Weights of a small sound classifier.
Training: muon at rate 0.021, held-out accuracy 100%.
Data: trained on synthesized solo parts of chorales (CocoChorales), 39062 training examples, 65.5 epochs.
Rows from block 5, named by matrix and row number. Rows with one number belong to one neuron. Each number is 500 + 25 x the weight over the matrix's rms, rounded and kept within 0 to 999. All counts start at 0. Numbers have three digits each.
# fc1: MLP up (model.blocks.5.mlp.fc1.weight, 384x128), inputs 0-63
# fc2: MLP down (model.blocks.5.mlp.fc2.weight, 128x384, transposed), outputs 0-63
fc1.160:500500500500500500500500500500500500512500500500519500500500504519500517500500500500500500500500500482500500503498535500471500500500481500500532500500500500500484500500500500500500505500500500
fc2.160:500500497480500500500500500500485500503500503500500500500500500500500500500500500544500500500500500500500500500500500500508500500500523500500496509500500500497515500500500527500500500500500500
fc1.161:500504500500500500534491500511500528536500500500500494472500519455465540500493520532427500500500500500529500492497430474463500500509500480500500500484500489500488482500512500479500500500500469
fc2.161:500542533500509500500540500487435510524463500476500500500527500500504500487500488511502508465500500576500538419500536500500553451500514515524500500552500500466500500500517476516528460506457518
fc1.162:500500480500500467496542500500500526500500500500500490548544500500517500468500500500500500500500469476521500464517548503500500477500500500500507500483497500500500452500500500500500500500499500
fc2.162:500500500500500500508500500463502456459500500487500500508482503476500500500486488500500524500500491500500500473505500538510500500500515500500500500454500515500527523500500486500500500500500513
fc1.163:503500500500507500495500500500500500502500500500510500500500497500500500500500500500500500492500500503500500500500508490500497500494494500500500500508509492500500500500506500506500508500503500
fc2.163:500500500500494500500500497492500500500500500500500500500500495500505496500493514500493500500500500500500503500500500500500500503500500500500500500500500513495500500507496500500500500500500500
fc1.164:578573450500469500552572437498500500500528507440500458514500500500500500500500500522507463500500513551537500500509500500500467500500446503491500502500531500532500500524429500412569558500498426
fc2.164:500500500453521449566450500501490452516544511500523506500523495513477580500377487442500481503499561474542535513500454467572500500500445456500539536490559504468500450434500500547500500443584538
fc1.165:500500463548500500495500500499500500500500500500500500500472500500516526470500500487500500500500583500500461476500500500500498500500500480500560500500500485500500500538500500500500500500500499
fc2.165:486500502500500500514500500500523472500500500500498500500500535500500525443525502520500500500500500500500500462500455500479500493500500548495536501500500500500500500500500500500500500500500500
fc1.166:500469500492500464500500490500464497500531500508500500500486546537500500500499480500465515515500544500500500517538500488490500500500497525500552500492502500500500475500500500499500482559596445
fc2.166:500545500500532461500500482500500534500500500470499461494470499503527500486500543500517500497500502518500494500497501500500490488529500527500500525500486500497508474500476492508500514485493516
fc1.167:500501500499500500556500500544482532500500474547506500456446455408473506456494500529485500460560569436500492526521500500500500500429500477569500462556500436605500500443500500500527500500474500
fc2.167:386501500471477500527546500575500500498500500500518500454500500500500483535515500531542551524566489526604416491500462532500509561500500469500504460500500500500561497500500434500412500500500500
fc1.168:464500472500479500500500500500500514554489416514519490485530500500520487500463519485500475472517500544498478488500500560474453472493524518511440508500508514500500500500500500539539500500500458
fc2.168:500500560500500500500437500500500500500500540462420500522515495527495500500465500456497485432500500500500500513531500510528503500500472500552560500500446500522497500500500442543500500513499514
fc1.169:513529513483535511521500466500500535559548561531500579495534500500454500500481531500500549500560596511387500542525500500577448477500509500509500557504460445519500500500500520441456530500500500
fc2.169:501500500500521477500528483500500554500500449548489480500492481460497501500500524500500500440422500498489455584458500540500500500500509473500500500527505478473500529500544489547509475505597468
fc1.170:542517500515465531526500500500491500500508473500500542514464493500500480484479507514500500526491484480507500480527500479506487500485500467529509500500457500506500506493519500500489471500500525
fc2.170:500500474510523511500500472500519500453528518483518457531489500500478521500501500486483500474477500497500528500500500462464500500520500510500500515500467509524500477500500500502522529451500535
fc1.171:500500458488500500500504500467489463511500463519546525515500506500512478453500500492500512500526494500483500581516517503500441535530509437452500500500483470500521471496500474487545500500500512
fc2.171:500500500500500500499500466510500505533533500474476505515525499500496490500500489471530525500495500502500500495500506529500500500500500528500500500500486500522500500500500528488461500510517500
fc1.172:556498500512520485500500500522500500500500499500540531567500503503500518503500476500474481470474461500550500500500500500500500500553500482465500500532500458440468500517585485433437435500481500
fc2.172:500484500486500500500559493489521511580500500518500500516500546496500500500500500544500473486500458500510523476500500500510452545517479500481438500548505550500500500500476487500489475566500490
fc1.173:516521474500520506461500509500474500534482520500500545475561524476500483529500519486493509460481500500476514500542491512500500500500543500500500430500500470500465484468500500500500479500520469
fc2.173:500500500587480500460500500500500519486500478496505500500521500499500518500511485480500500500498500526500478530460500519516478500500500515500500479500498445500500451550476455500439521500500504
fc1.174:500500513490481512500503556500500500444526538493500500500500551495488512501500522500500500500452500502554500471500500439468500500500500571466500500500523500430500505500538588500500500500500465
fc2.174:500530500538500500529438500500568500405546442439500531507500517552515480450488500568499450540486464495500462463500500511490499497521500500488500500503491567500500506457500500533501480500534500
fc1.175:500500589500500500495500500481500527587520457497443471509500535500500592513500500500437501501534507500503500500489500500524500500525491500545517483458496495529492500514474522443500459514500500
fc2.175:490494500507500442438490521504469500534453522525500451500500537468500444496434468500500500509500527491500596500458500500500521500495474552481547554553515500511501517460500500460500400472500463
fc1.176:596500500500484500527531485500500500557474485500500539500500492541544500479442497450554500500526491502437500500561485500500499590500567508489500544499436516523500500543538480500500500483466483
fc2.176:500470500500500483500500501477500500500518540551463513500532475556500462500500522500500500500500503520500533429482485564383525522529500490500540456500483498528582445544500500500494517436426530
fc1.177:500500546432457500443500500500500524500500500500488500461500500500500493525500481500500500500432500500500500554489500469504514475464495455500432498543532488478510528485536500476503500500500500
fc2.177:533500424562500500520530502475500472460546500500500450500500500500500431530500534460500500506500455525499493500500500500497485495500526500500498450500500469438541500526424475500500471500500461
fc1.178:463500568463485500500500500490500500517454503500522467461500500539435511500500534500500500461500558487567557491466515500500487500500500500466520500476500500500500500520500500500478500500462500
fc2.178:500551500532491546500500438468500500495480500500586418525475533506500500500504500500500461500500453500597500500503500468500506568500500545500551500500500555500556500500500500558487554462500528
fc1.179:449522500500500500511500515500488500500500500500500500500497500500500500500500500500500500523500488500500500500500520500500500500486500500500500483500500500500500500500500500500516500500500500
fc2.179:505500489477500500500500500516543481517500500500500500500500500500500471500500497500500500500484500500503514500518500508478500500500500500500500500517500492500500500500500500500500500500500500
fc1.180:525500500500500552460430500500500500520500500558466500521500500488500492500500500500500530500435595495531584500525500500504494473544500500462453518401498496500500503500544482513478492500527440
fc2.180:500525476496500501500500513501468500504496500555500531487500500547474499513496500491500558500486500498490500500500500500488500542472500500500531505475500458448518500500540500500500500418500523
fc1.181:500491486500500480500500513500471500500500481500500500500523541499529500500500500496486500500519503500502500500500535500497500500500459500500510500500500500506500514497500500500500500500500472
fc2.181:500527501484504500500500526489500500500500500500527500494500500500500500500500500500501478500486500500509500500500500500487507508500508500500481480500500500500500500476500500500500500500500498
fc1.182:549441571451500511495506515500500500500469428500500495505500500507500553500500465500423478490500459500500500500528500500530500500530454501500476549464500505500446519514484500467500495500443450
fc2.182:500500496578546444500500500473456461527489502561516500500500500500541516500431500545500527449579491585500540500464451500500500452465434495500500500502500532500500495500464532534500500500449500
fc1.183:532500513500500500500500500500489500500487500500501500500500500505500508500500500500477511500505500500517500500500500500507500516500515496500500500500519489500479498481486500505504483500500500
fc2.183:500500494500500500500495500490482484522500519477494500503525503500507500486500500500500511506500528532500531501500518500500500476518500526508479500509500479481482500500493500500500500482500500
fc1.184:537500436542500484500500500446527500509517500500568520500481493476575500500431503449495500501500500532546519500540500525480427487492500500500499500444482500489500499500477510500500559507500467
fc2.184:500483525497528439500500532514538505500467500517486500545493509532503537500450500428534486542544535500504510528475504456424489500507493500535469500433500475500497482500540517500496500464500496
fc1.185:500500446505506500560500545473500500500503500481500545451500500500500563473500500500396539500430500460500500482500545454518452500495500500533500500500528466500500511500478558485451447499375500
fc2.185:520500500439500500409517500458517500461512497500469503522481500552543500500522486500500587525518500511420500500414500566500487489500493481500500500543559598531500503485484500513534521500519500
fc1.186:500500500475486500511531533500500500493500489500500500500509500500500500455466500500500500500555500534530500479490500500546500518481500500500500454500500500500500512487500500500500500500500490
fc2.186:464492480500500525500500528538468500500501487500508523500505455500514480526500500500500500500517538500448479547500524500500547488504500500482518500500480526535469487475500477474451500527500501
fc1.187:480500500489500546500486500500500523578465502500500500517456500515500536500466517527422500500500473501500500450500480543529533523500497469500489553456500521540436488558500573500565500500500491
fc2.187:517500547517500417500500500512465524500500481500500500500500500572500500538423500501500500500500500555553573500472500500500537528483470497478479500531500522500561500500500523484500443500494464
fc1.188:533500553500500508434510500496500534500497432500500500535500500500500504436481514452476470562512532511512458500500500503530500415482533500500500539628500541431558576500455500418500500500500449
fc2.188:587500500536502500500500507500503435500500530538420478518541488500426500433500500462500581514461474460500500500465500581444478531446528500513500601480567493500500391507572523500465463525443491
fc1.189:449500500500494507500448518500500500500500500529500499500465500500500526500471491481489470500560500500479465552501532500500500500494500500500499500500500494525482500468500500500500504500500500
fc2.189:500500500500500512486521502500500482480500467473500464456479500500519485500500470500460500500523516500500512500500500530500500500500500500500500500500500517500539480500478500505464500500529469
fc1.190:454529500489485500500528575500500464500500484560500500500432482491472468497461483500500571500513496587403550500500467500500520500507500497500500500570507515464500500490500527562500508500500500
fc2.190:500500452500500500500457475500468495540537500507467500464526467500500604500500480469500535491500508460492500500529500487500500492535500530542577503500487500563548500446472500547463508469506460
fc1.191:502500487558500494500500500500500510500491500500522500500500500500500539543508500528524527490493556493500488493500473500500497500500500500489523500505500458500500467492499516500500489500500500
fc2.191:500525496522503470460482500528500523487500476529485500502498482447468500484500517503510509526500509494534500500500500531484463500523465500478500500494495500521486473500528500500500490500500458
fc1.192:511481500541524564500580500491477500571473446500454500500467500531500500477472500500518506522528500500531481541500500500510500482503434509500500483520492459513500419495508466466447500500481500
fc2.192:501507508481543500486510489500565500490500548500462500500500510490484503500500546500500500500471505537509550497537500554583533500500531473500480482536556544500518465500504500500500530484500500
fc1.193:500515477500500500500551500470500485482467500492456500485455500537500500554487453531500466523500495500483511475498505499547445501526474475473473500500446493539440500500500495520500500525517500
fc2.193:500500500513457529474528531526520518500500500512500500480471500500430466500515459500500500484481500500500500500518502531500500504494500505500500500500500500497473525500548500499500506512500486
fc1.194:584530498538500500500551492529500500500500500500495500500462500468480500453499477461500500469500500500500500522485450500500500500433537585500541477500500500462483460455558500529490498537572500
fc2.194:500496500500553439500542538500505464500463500500521517500532507497500500489444500467500474478461526500500472484500489521500500527500530474536500500500500492463500549498445446500500481474500498
fc1.195:470500500497500500500519500500514497500502500500480500500500499481505485500500535500500489500500500500500500500484498493500485500492483500498506500500500500507500500498500539505500502493482477
fc2.195:525515486517500514489500500510500520500493500516500517500466500509500500490500500500500497490474500500500487500500483484500502500500484482500500500500479518500500500500500500527500498500500500
fc1.196:465520480500500530557470500500540495500500500489500500500510496527500557557451440500442500528471496534504479500500494478557500457531500500528539500506500532553500500467563513500487514532550484
fc2.196:500500570491563508492547500506500534500476500563578517532500500496500513497498472500500421500510500563465500468500484451512551500528536500471500500456500458464530500500473500494534500500534500
fc1.197:500500500500500500500500500500500500500500477500500500500525500500500500497475500500481527500500500500500522470500517500500500500480525471508500462500500500500529514500494466500515500500523485
fc2.197:500500500500500500510500504500500500500457531500500500500465482500500500503527539500500458510500463500500500500451500500505489500500495500500500489500500500538500500500500483500534500515473500
fc1.198:500500487500500478497529529475500484527500500500500500513477468518500500507480500500500500500500500484500500484500512500524500500502500467485500500500513500507500473500490496525500500500525500
fc2.198:504500500500500500514500480500479500500496500500500495500500500499491527500500500500473500500500500500500500519478500500513516500470511500500500500500510500523500500500500452500500500500500500
fc1.199:472500552476500500528500484480500500529458461500523514537500500521500501500492536503500500500475464499481500478541500477486500500518500572500537500550468464479465500535500500500500500481503480
fc2.199:500500500506500500500500510470500500500489500497500504500500457500514500500500500481500443491500534500500476496500500471500500520517526502480500539502496513500490525500500500536500568511449500
fc1.200:500460500505500500509485500500500518500500474518491509500509524494538520500471500500505500535482500521482500500500500492500500500498500487476500471500500508519500500515500512500500466496500469
fc2.200:500480480500500500500478518500488500541500500500500497500500482500500500500500500500500500500518500520482515500521500500511494500467484514500500500480465518500462469500500500500488488500487553
fc1.201:572500422450500500417489543522576500500500537500469493488527500500451444433500515494488500500525512396500500500500443466500507443500528437500469547500457440487500489500507450546554500510552543
fc2.201:500500514466551505500500455517500500442462500500500500462435465500500500554483522500528528575500527500500475500500570500442508502500537491473500455500500509472500510549465547500586500470500527
fc1.202:500528477500500500500500515500542500500503500500500500520500500522500480500500500500456569490467500500525521393557500485500500500464500500529500474500500500500515465549500500500500500515564500
fc2.202:500554500546500436500500500500432500500500495500500561500528459484500500500500516486500500500506500479545561474500500500500500500500543489498495500500500513500503500500501500500515500500500476
fc1.203:565510585416479577500529557446539381500513500500440500462512557519543521374500519442500469500564538457603565524500500566529413539488500500388500558430402384371442591519583500508500459500548500
fc2.203:469500500465520500469472500495544500500500500500500500500500595500512500500500521436403500460500457500500483542517500466500418419500506548433379476430447570558406570384500500560394601430598500
fc1.204:500500519599394486430500514465531525455500589528519469437503500468484477500500500410500500443468445500516500535505518516511541500475511511490500565470520500442500500500500500511500480534500474
fc2.204:500483428500500447500523500469463477528500500489538500534500441500460500534616464597500514524500500500447515514500514504500500500542500472470474500452521498569478455509500500541439436500500460
fc1.205:500514500500539500510547500507500500500500500464500481500500500500488500500500500471469518535500500500501500504500500500494513500529545516500500500500500475500498494500476500500507507529500512
fc2.205:500499477500500500526500474473500500500500500535500541500500555483482500506472500500500492500500500500500543468500500500500500500500500461500500500500500519472500500516496497517500454500500500
fc1.206:460500500440598537494488500472439567510500577443564479500419469500536500612500574548454578571497500500500491474500500500500500461500573500500500514500423497500417500433514512500500529531500500
fc2.206:438482530505500413500500389500527624471500490545444500536500460500579500471500455500544500401500500500500517504585500510547500486524542490545430458404500500500587494540500428519468500500476615
fc1.207:441500500500417536440503620464500500500404443500500500500500500500500501476500529441491500489481535521566500492500535500500500469508519500500500566544500500500446500593413443500456524500519436
fc2.207:465526585555460500500438500500570476377528449538461500500500475487527519535490492525500443456427500492500575492500500511500430500414608500440500510500547503504471500523555452500500510500474437
fc1.208:500500449480500500500500521500500522532490506496491490485470500500500519495493500500473471500453500500524500470500500482500470494463500500506500500500529485500500488562500542489500512515481539
fc2.208:500483492537500488500500500500483500463500452472475500558473554509500533546477500532500526500500465534500496429500441500468500489500500500502500489500460500500500490494500558504500500500479500
fc1.209:486474479500500454480545474523500500516500500500467525500500520500500500500500500523500547482500500465519502516500500454500500448489500513461500500525509457471500500500500529500454500511500500
fc2.209:500500450500519497556500472496528500505500500500500500465500500500500500516500525500485500555500545500500500500500500530500500500500500500500496500524500500500500470525540500500436464492500500
fc1.210:500500500510500470500500495500500500500500500486496500493500505516513500478528467512500532485500500500500500534502500478483458520500500491500519532501500486500500500510500490500493529484500500
fc2.210:500506500506504500493500500500521500500489500507497521500500500500506500500500523500494513490500500525500505472500523506500505500478500500484500500480500500500500500500500500500500466500500482
fc1.211:500517544500500500500500500491521493500511500500500500481500549500500546514461532531458500500539500500505514500490500500500511500503510509500523541482500500500500500500500500477485452513469500
fc2.211:481438519503500500500500500500459525533500549500521526500516468500520522500505519500500500485500516500479500509500496500500500504500500530500500500510500520500546500502483466500491500536500500
fc1.212:525500527500393533500456615490437614500500453500443500500500500500500459514500500500500557500438500566553497504415465500480500453455474500514529541500500500500500480546500500500455540500537500
fc2.212:512590455540559585500513591489591500488404452582483500448500552601500560513434480363527586443440548552500574498504500500472500563472500511499500523459532408500500474517547500520500477500483500
fc1.213:476500509441473497499424500500502504500540500500450500500500500481520497500491487500500496500500557492500500500500500500522514500459500500500500522513500500500529522500500500545490501500511500
fc2.213:500457500431500500492526500509500524507531500465463453455522466500500500482530494500500500500500500570486500502454500500533498424481500500500498524446525528500602518469500500500500412500500480
fc1.214:505500500471500500520484522480500500500500500500458500500531500500500500500500500483500500500517500514514503500476500500500511500500486509500522523535500487487482500500501500500500500500486500
fc2.214:500500500483500500500500523500498494461519493500500477500500500500500517500476511500500500468500485500500500500500500500500500500500508506500500500524516500500500500480500520500496500509500500
fc1.215:500503497500500500500498500510500500500500522538500496500500500500517500481483500529500500500500502500500500500500500496500500500500500483530500500506485500500490500511500500500481535500500500
fc2.215:500482500483502554500500500500483500486500500500526529500500500471518500500522500500500500514500500498500500480500458500500499527500528482502500488500489500500500517500500471500490500459500500
fc1.216:485469500500464500500500517522500506500500530469530531500500500524475500503479500500493500500495485505498500493500462500500500500500500500500500500500500500500480462500509500500500500500500500
fc2.216:513500500515507500500514511499537495500500495508506500500485488498500481505500500500475500542500500489500481489500500500468530500483469489493465491500516531508500500500503500469500466500500496
fc1.217:500578500496592484500500563500457589500471500500511500476517427500500462449500545500420475421613500574476448457550451467448503575461566500527552500500500500539406487461500500442500500509500466
fc2.217:500512477500536472500500500504531500500557432500542500459500492500527499500500475500429508434518500525518500500465500500500500500601477562589477500558500471554500500499544532500437489555500500
fc1.218:496500500500496500528537496514478485500470564510501514500500500500500469509500500497500484552500500473500500500510500500517500500560500545500528477437492480500500481500500429500500493500501498
fc2.218:536467459500500500492500527500500454500500502509500500468500559511500495563425500500500500461445468555500502462482500500554514455525500500500500455447500500500500500500463492500486500466529500
fc1.219:500522467548494434481461490500500561500545500521466511500500500536500500487490500500547497500500454488490514516500493543500528494520500537500543510500500500500458469500561566500541512519500500
fc2.219:517500500500500500500466549500475500500528522482507529483500482500522500500459500489515525500500500500500475470540500542500505500472481500516439500500500533500500500424500519509500525523554500
fc1.220:500485500500543500500505500513500514500486500519500500491506475500498500500500525519500523500518531450500543603495500497531500497512500487514500560536500440524490500427494463580500518500500490
fc2.220:504511500500500448500500500534359500500551454533556500392500418486500500500539423457500500466500500542509489498483500490570487500549428500500544484500447462508500548439500500403500500505547434
fc1.221:456504500500500535500520500485578500484521550500476500500541490486450500500500508500528500500500500470508478500500500450500500499500500500500500500500559434500499542468466464500472527543500504
fc2.221:500453536530500500488531481517500442500488501500461394500500500500518480502543480500500500500542457500489491500544500500539500467558534513543465482500500513500561500500500472512500478441500510
fc1.222:452487500523500532500500481515499500500495500500522514529501500500532469500472500500495500525500419500500550467500513473496500500495487471500548500500500484490461491478557507500500500500482500
fc2.222:474532500531500516500526517513500465500500466500500534500500506515500500484465513519475500500487500463535513494500443500465538537528539500512540466507500500481500500500476500500563500500472500
fc1.223:500500500500500462500517500500424500500471500500500500500463507500544477588500500500522500469500448462519500493500500475529488519500526493548500500438500548500500467500500578500441503500500505
fc2.223:534500500442461517466500484500500492500586500500500453461500500462500476500500460539500573473500477452500518500528493500560484443500486500500476470500490500471500500501500456500500531500500500
fc1.224:500507529573500494485522516472500500500500500502500516454480500510479500515500500500500523500537475500483507500503502500500500500486496500500500496500500500500502500500500509514461477472500500
fc2.224:500476547500512500497460500500500500500500500505522499500509500500475519500500493486500517500500500500472500510500525497500493517488511472500490500500500500500515500518501516491500511500514525
fc1.225:500556479500488500500492474554500534500516549500429500500557508474500532540500500500447483484564500500540510500468500500500500487472500500508500493469494500504479553555476500505521491536510484
fc2.225:500426434500428500500513519572497477500500539468500475500500495457500509500500500532500550500500458500513500500520500434500524500498500540450495500500475500500500576492454503527480512500542507
fc1.226:500525500500520490500500500500484500508500500500500500503500500465500511493500500500482500529500500478496500500500501478500491491478500500477513476500525500500500500495516500482500507500500489
fc2.226:521500500529500516500511515509488500500500500507500500500518500500500500492500500505500500500517500538500500500500500500500514500500492495526500500507519500520504500500500500500500500500500493
fc1.227:551445478571500500500500597494458563520511500498457504479437509520542451500479524540500471500558500542556477434465500517538500458500500469400500500536514500575467543448514496501531500500500500
fc2.227:441487519541437578500444500507500494500510494500500500491500500513497500503500568500487559500550500471500500377500450500394500505469455500500500560536500500479500500500528510500471418524539500
fc1.228:500500500486493500500500505500500521509481501486500500500500508500500489500500500500497500500500500500500500521500524500500500500500492500514500491500497494512500494517500500500500500500500500
fc2.228:500500500500500512500500504516500500481510500500500495500500500502471488492500512500500500500500513510516496500500500500500500490500500500500500500500500493476521500493488500508500500491478500
fc1.229:533500500500494472532500464519465615517429507500449520495500554500500493498467583500449500583500427495581500458536500496467513493510494459544500500500500470580500500509563564500517468557500500
fc2.229:500500500542453536500500489500524500574500500439527500486500525540560514500445475516500603536500500466500469537500521500519500500510489455500524500500500443500500500500500500453458540500526512
fc1.230:568500483500527568500525477484500458527500500500505500496500500413488424485452501500479521450500467458462428500509500538537509439500483514500500519500433473495500564459495522462552500535500474
fc2.230:500522500500500500438500500500522468500500500500544460500522518438500514500444527501500575500500454526510487473504586436465544451500535539500452552560526500500500500535410467530432516529500500
fc1.231:574598486514428500487500450500500517516414475519602436500445464500500462464500453500500507494500500428551500500486500500500467419500483539499500500500500500527505559462523486500500500493500417
fc2.231:548545557468458500500500500530500388475452500515439506497532500528511500475500543430500482567505500469500488500500476500542500432488500500500499572500500509500520500500500460473435538481500500
fc1.232:530464457454506500504500495470500524500500500500549526485501500500500471557500500516500531500482500473464500525500465500500463500471495500500542500513502463527546500500527468460547497477500581
fc2.232:500589500515500521500540541497490500500500500491561471521500489436503500501500500461500500489573500464500497503500510447474521500500500500500495501556518562500508545500510481563596460523532526
fc1.233:528481500500500500486506479500529500500500500500478487500486500500500500490489500500500470500500500500500500500500500500517500500454530500500500500500509500500507500500500467500500500500500500
fc2.233:500529500500500500500500500500500500500500500511500500500500500470500500500506500500500500507491500500500500499482501500494500500500500502500500500500519490495520508500496500500500500500500476
fc1.234:500500500500500498503500500500493505500507500507500500500500500500500500500499500500500507497500500500492500500500500500500500500500501505497495500500492499506500500500500500505500500500500500
fc2.234:500500509500500498494495500497500500492504507500499502497500505500500500500500500500496500494492500503500496492500500504494495500500500500500500500497494507500500505493500500500500500500500500
fc1.235:537476445480562500486500500493500500500490528500484500522500500500439493500493500459466552521428500477529446483505500484475493500500510541497528519495485485500519500500500551456441553500541489
fc2.235:475500500500520549536500454500500456500500500528492478565543510500500475500500500500481500508500500528500500436477514468500496500500550526500461497499508484500500484513500536567514490500500490
fc1.236:500488528500524502500500500500500500516500500488504526512500485500500528463500481500468536500589495500500500500546495496515504500492500534517500500500500500490462484464515508500483487500510500
fc2.236:554507545500463500500521525500477534535490520500535441417472525557500500483537500526500500500500500541484500500500500500500544500506500500493500464500552493449500500535500501513540478543500475
fc1.237:533500500446500500565500500451472500506500476500508500558500527514500500439500500500461500468424500514576500418500500499500482511500464461500450572481487500527500500500490525500458498500528500
fc2.237:500500500450496423500549500596465500500500500514500525501500434509493495500553571458441503500550500462500500500473500574414500483550535554500500500552464500500445500494491514500504500493497465
fc1.238:500525500426496490443492500569500429464496500534514480477500507500500500495500552500483539500498541473500500444509500500485500487527500500461522559500454500500500432500500500498500500500500464
fc2.238:472561544462480473500560484505523500465505500500483528522500546500526500497500500500500500500500599485522500500550500500500500555500500500500500500500500500500500480500552532500500547484500500
fc1.239:500489513500496500482479500491500505500500507469532517487500500514500500500493500500500505528502491487500485500500539500517509500511512500500495513500511493495502497500500486501500511513518500
fc2.239:491500500489500533500500509517481500511500500500473464500500519487500500519517500500500500500500500500500500500502500500500500506488512506476500500500514500500500500500495523496500499508500500
fc1.240:500495500494500500500500500500500493500500500500500500500490500511514494500498500500500500500500500505500500500497507500502503500500496494500505500500498500505500500500500500500495500500504500
fc2.240:500500500500500497500504511500500506500500500500497500499494500500500500502486500505487500495500500500500497504509500500500500500486507500500500500500500500500500500500500500500500500500494500
fc1.241:500500486500511531512540500500478500500512500500500496500500483500500500500484500500503517500500493462497485500500514497517500504500500500477490500499500500500476491494500519494500518486500490
fc2.241:487500500476500472505500500508500479473503486500500500500521500500500489500500500480473521500507500506487476503485500500500482507500515497500511500497487483516514494490507471511500500505490500
fc1.242:500499500500500503494503525500500544500471480500500525545500500512500500500508482500500500507500500499546501543540500500500480500500489510500500500528500457500500500513441500500500500500500500
fc2.242:500500500475479500494500521500500500460500498463500500503500466500500502500522506503500500500439479500500534500500500495492459500488549509500500500500526500500500500500500500500500496533526458
fc1.243:456500500521500560505500481542538478462500500492528500500573445489413534466438495500494500500516551494494500523371500500500464500489500500547512500471500505450469386490500500500500509500630473
fc2.243:500500409500507443500500500477500500549500533528500500500500500500500500577486558500500444563500500537500394500520512500420482500500532468505417500500521500474500519575500500453445500500457515
fc1.244:500532511500500541500500500500480500532539500500458500500517500488511500511472500426500508515502500486508476500500500500500500484521535482497500498500500500493500500500500500460475527500498500
fc2.244:500472500480535500509500542500500500472504453484445488500452481471527500500500514500502500515477500467500500526500511514500528500510500500500475451500487500500500500500485500508500519529459501
fc1.245:532486502615482500500500500500500500536508524465500458515464487545500500474437525480446474532561529500553500473541500495486500500500432453525531503526500501517486455485554500499587448442471462
fc2.245:506621500487493500500500500500500500477427546500500500569573570500501500500474500447490541500500511500500522445508500414470500500565493546500549522484500452500472616447536482500490423500500539
fc1.246:530500445500523518430471488566535500521500536500514500500419500426520498500427500491498500500509500495467539436500452500500511500441534500500500514522500500376471500414491463500525494528415476
fc2.246:500536500561447500500500544500500500482519542579481500536547536479558536430558500500495500500512500558500478500500500428500500539500436500530521500514490500430500517500500500449483500442494481
fc1.247:516529478500506500515523500500500500506500518500500500500503513500493505476529501544501500506500483522500500500500468500458514486527501500500511500500438483500518500500500451499500500500513477
fc2.247:501480500503500498505500485484494512474526500500521500500520466514500520500500473495500469500446519489500500500500500500529483508522492500499500500500466486525500531500451490520500500500522500
fc1.248:500500500519500510500500509500512500520500500494500500512500514500492503494495497500489500500516500500500497505500489500495494500500500494512506481484500489507500512503500500490500500496500492
fc2.248:491492489513500500500495507493491500500508500509500500500487500500503499500504519515500500497500527516497503500506509484500512500493500500483491489510495514501500500500500500497492502509500508
fc1.249:541500500507500504500503512500500500500505500466500500567456500500491500458464519512500500497508518500523500574500560470489500500501500500559500500500500500511527477500500500500507500500505500
fc2.249:500500500500500500500500484520531500500516500478500500500500500516445505500557500526500485522500532500500513500500479438500500492500500481515500500500500503500500511500507500494486519447501434
fc1.250:500493500527500500510534500500500500533518500461500471500473500516500500472485524500533512486516524524506532500520481500518470500500500489500500549510536480500500500500476500500463481500500482
fc2.250:530482543500500510500500524500500500485500500485500500447500500500500500500500500504500500462467500500540524500472506504529500521488500476479500500482534539500500500473514500476499500515560479
fc1.251:500572500500521520500500500500500500513520500386523570500500450536500500475500500500500500500545500424492500514540500530500526500500500500467449500500500514500500525500500500470485500523507500
fc2.251:500500500500523500500500500500452457500442477500500517500477500500500500510500500500500511490536447518500500500437500469500500500500500500518473507500469500500508500500500500500500500500469500
fc1.252:500514498500500503497500500500500500468500488541500516508500500500543500500501489500461500459465461500500510500500500500500500500500500526500520504500498500519500500536547512500500531522471482
fc2.252:484485502489500501458500535500474495500506500470490516545469500500537500500488500511474500502500500471500458500507518542512500512511536542500500500500510522500500500500528459517473520469500545
fc1.253:506500515508500500488500500514500505547500500470535500500488500500493566494476521500466500527548500502500513478442446476502541518500500500498469500500525489500449500537500526500496566432521488
fc2.253:548495500516496475479500481449500489538500498500450512500547500484438474500480500500527532494500500500500500500500500519500500538527500500500500553546500524500481500500435524495480416500500480
fc1.254:500494500500500500500500500500486500520500500500475487500500500500500503500498498500500500500500500506500500500500500500500500500500500500500503500500500500488500500500500500500500500500500500
fc2.254:500500500500500500500522500500500500500532500500500500500500500500500500500513500500500500500500500500512500500518500500490500469503500500500500522498505500500500500501500500522509500500500500
fc1.255:513498500500500500500500500494498500500500500500500509513512509500500500500485500500500500500484483519500500497500501490480485500500500500500490500500480494500500486500500500498500500500500500
fc2.255:500500500500500500500500500500500489500500494500484500517488500500513500500500500500500482500500500500506500500499500500502500488513507500500500500500482500500500505500500492513500498500500513
fc1.256:500415500475500585528500543449476441500462498550500500491500542500500500381480460490500567486549565500506500588500535500513456530583458521433528500459508557500481500500546500474500449544500482
fc2.256:472500510500500406430570500485451500500520472443516507500451505500500500500414510435500500500576480548499488509509521496500485500500558491521500500529448500444480500500347560500500479500500500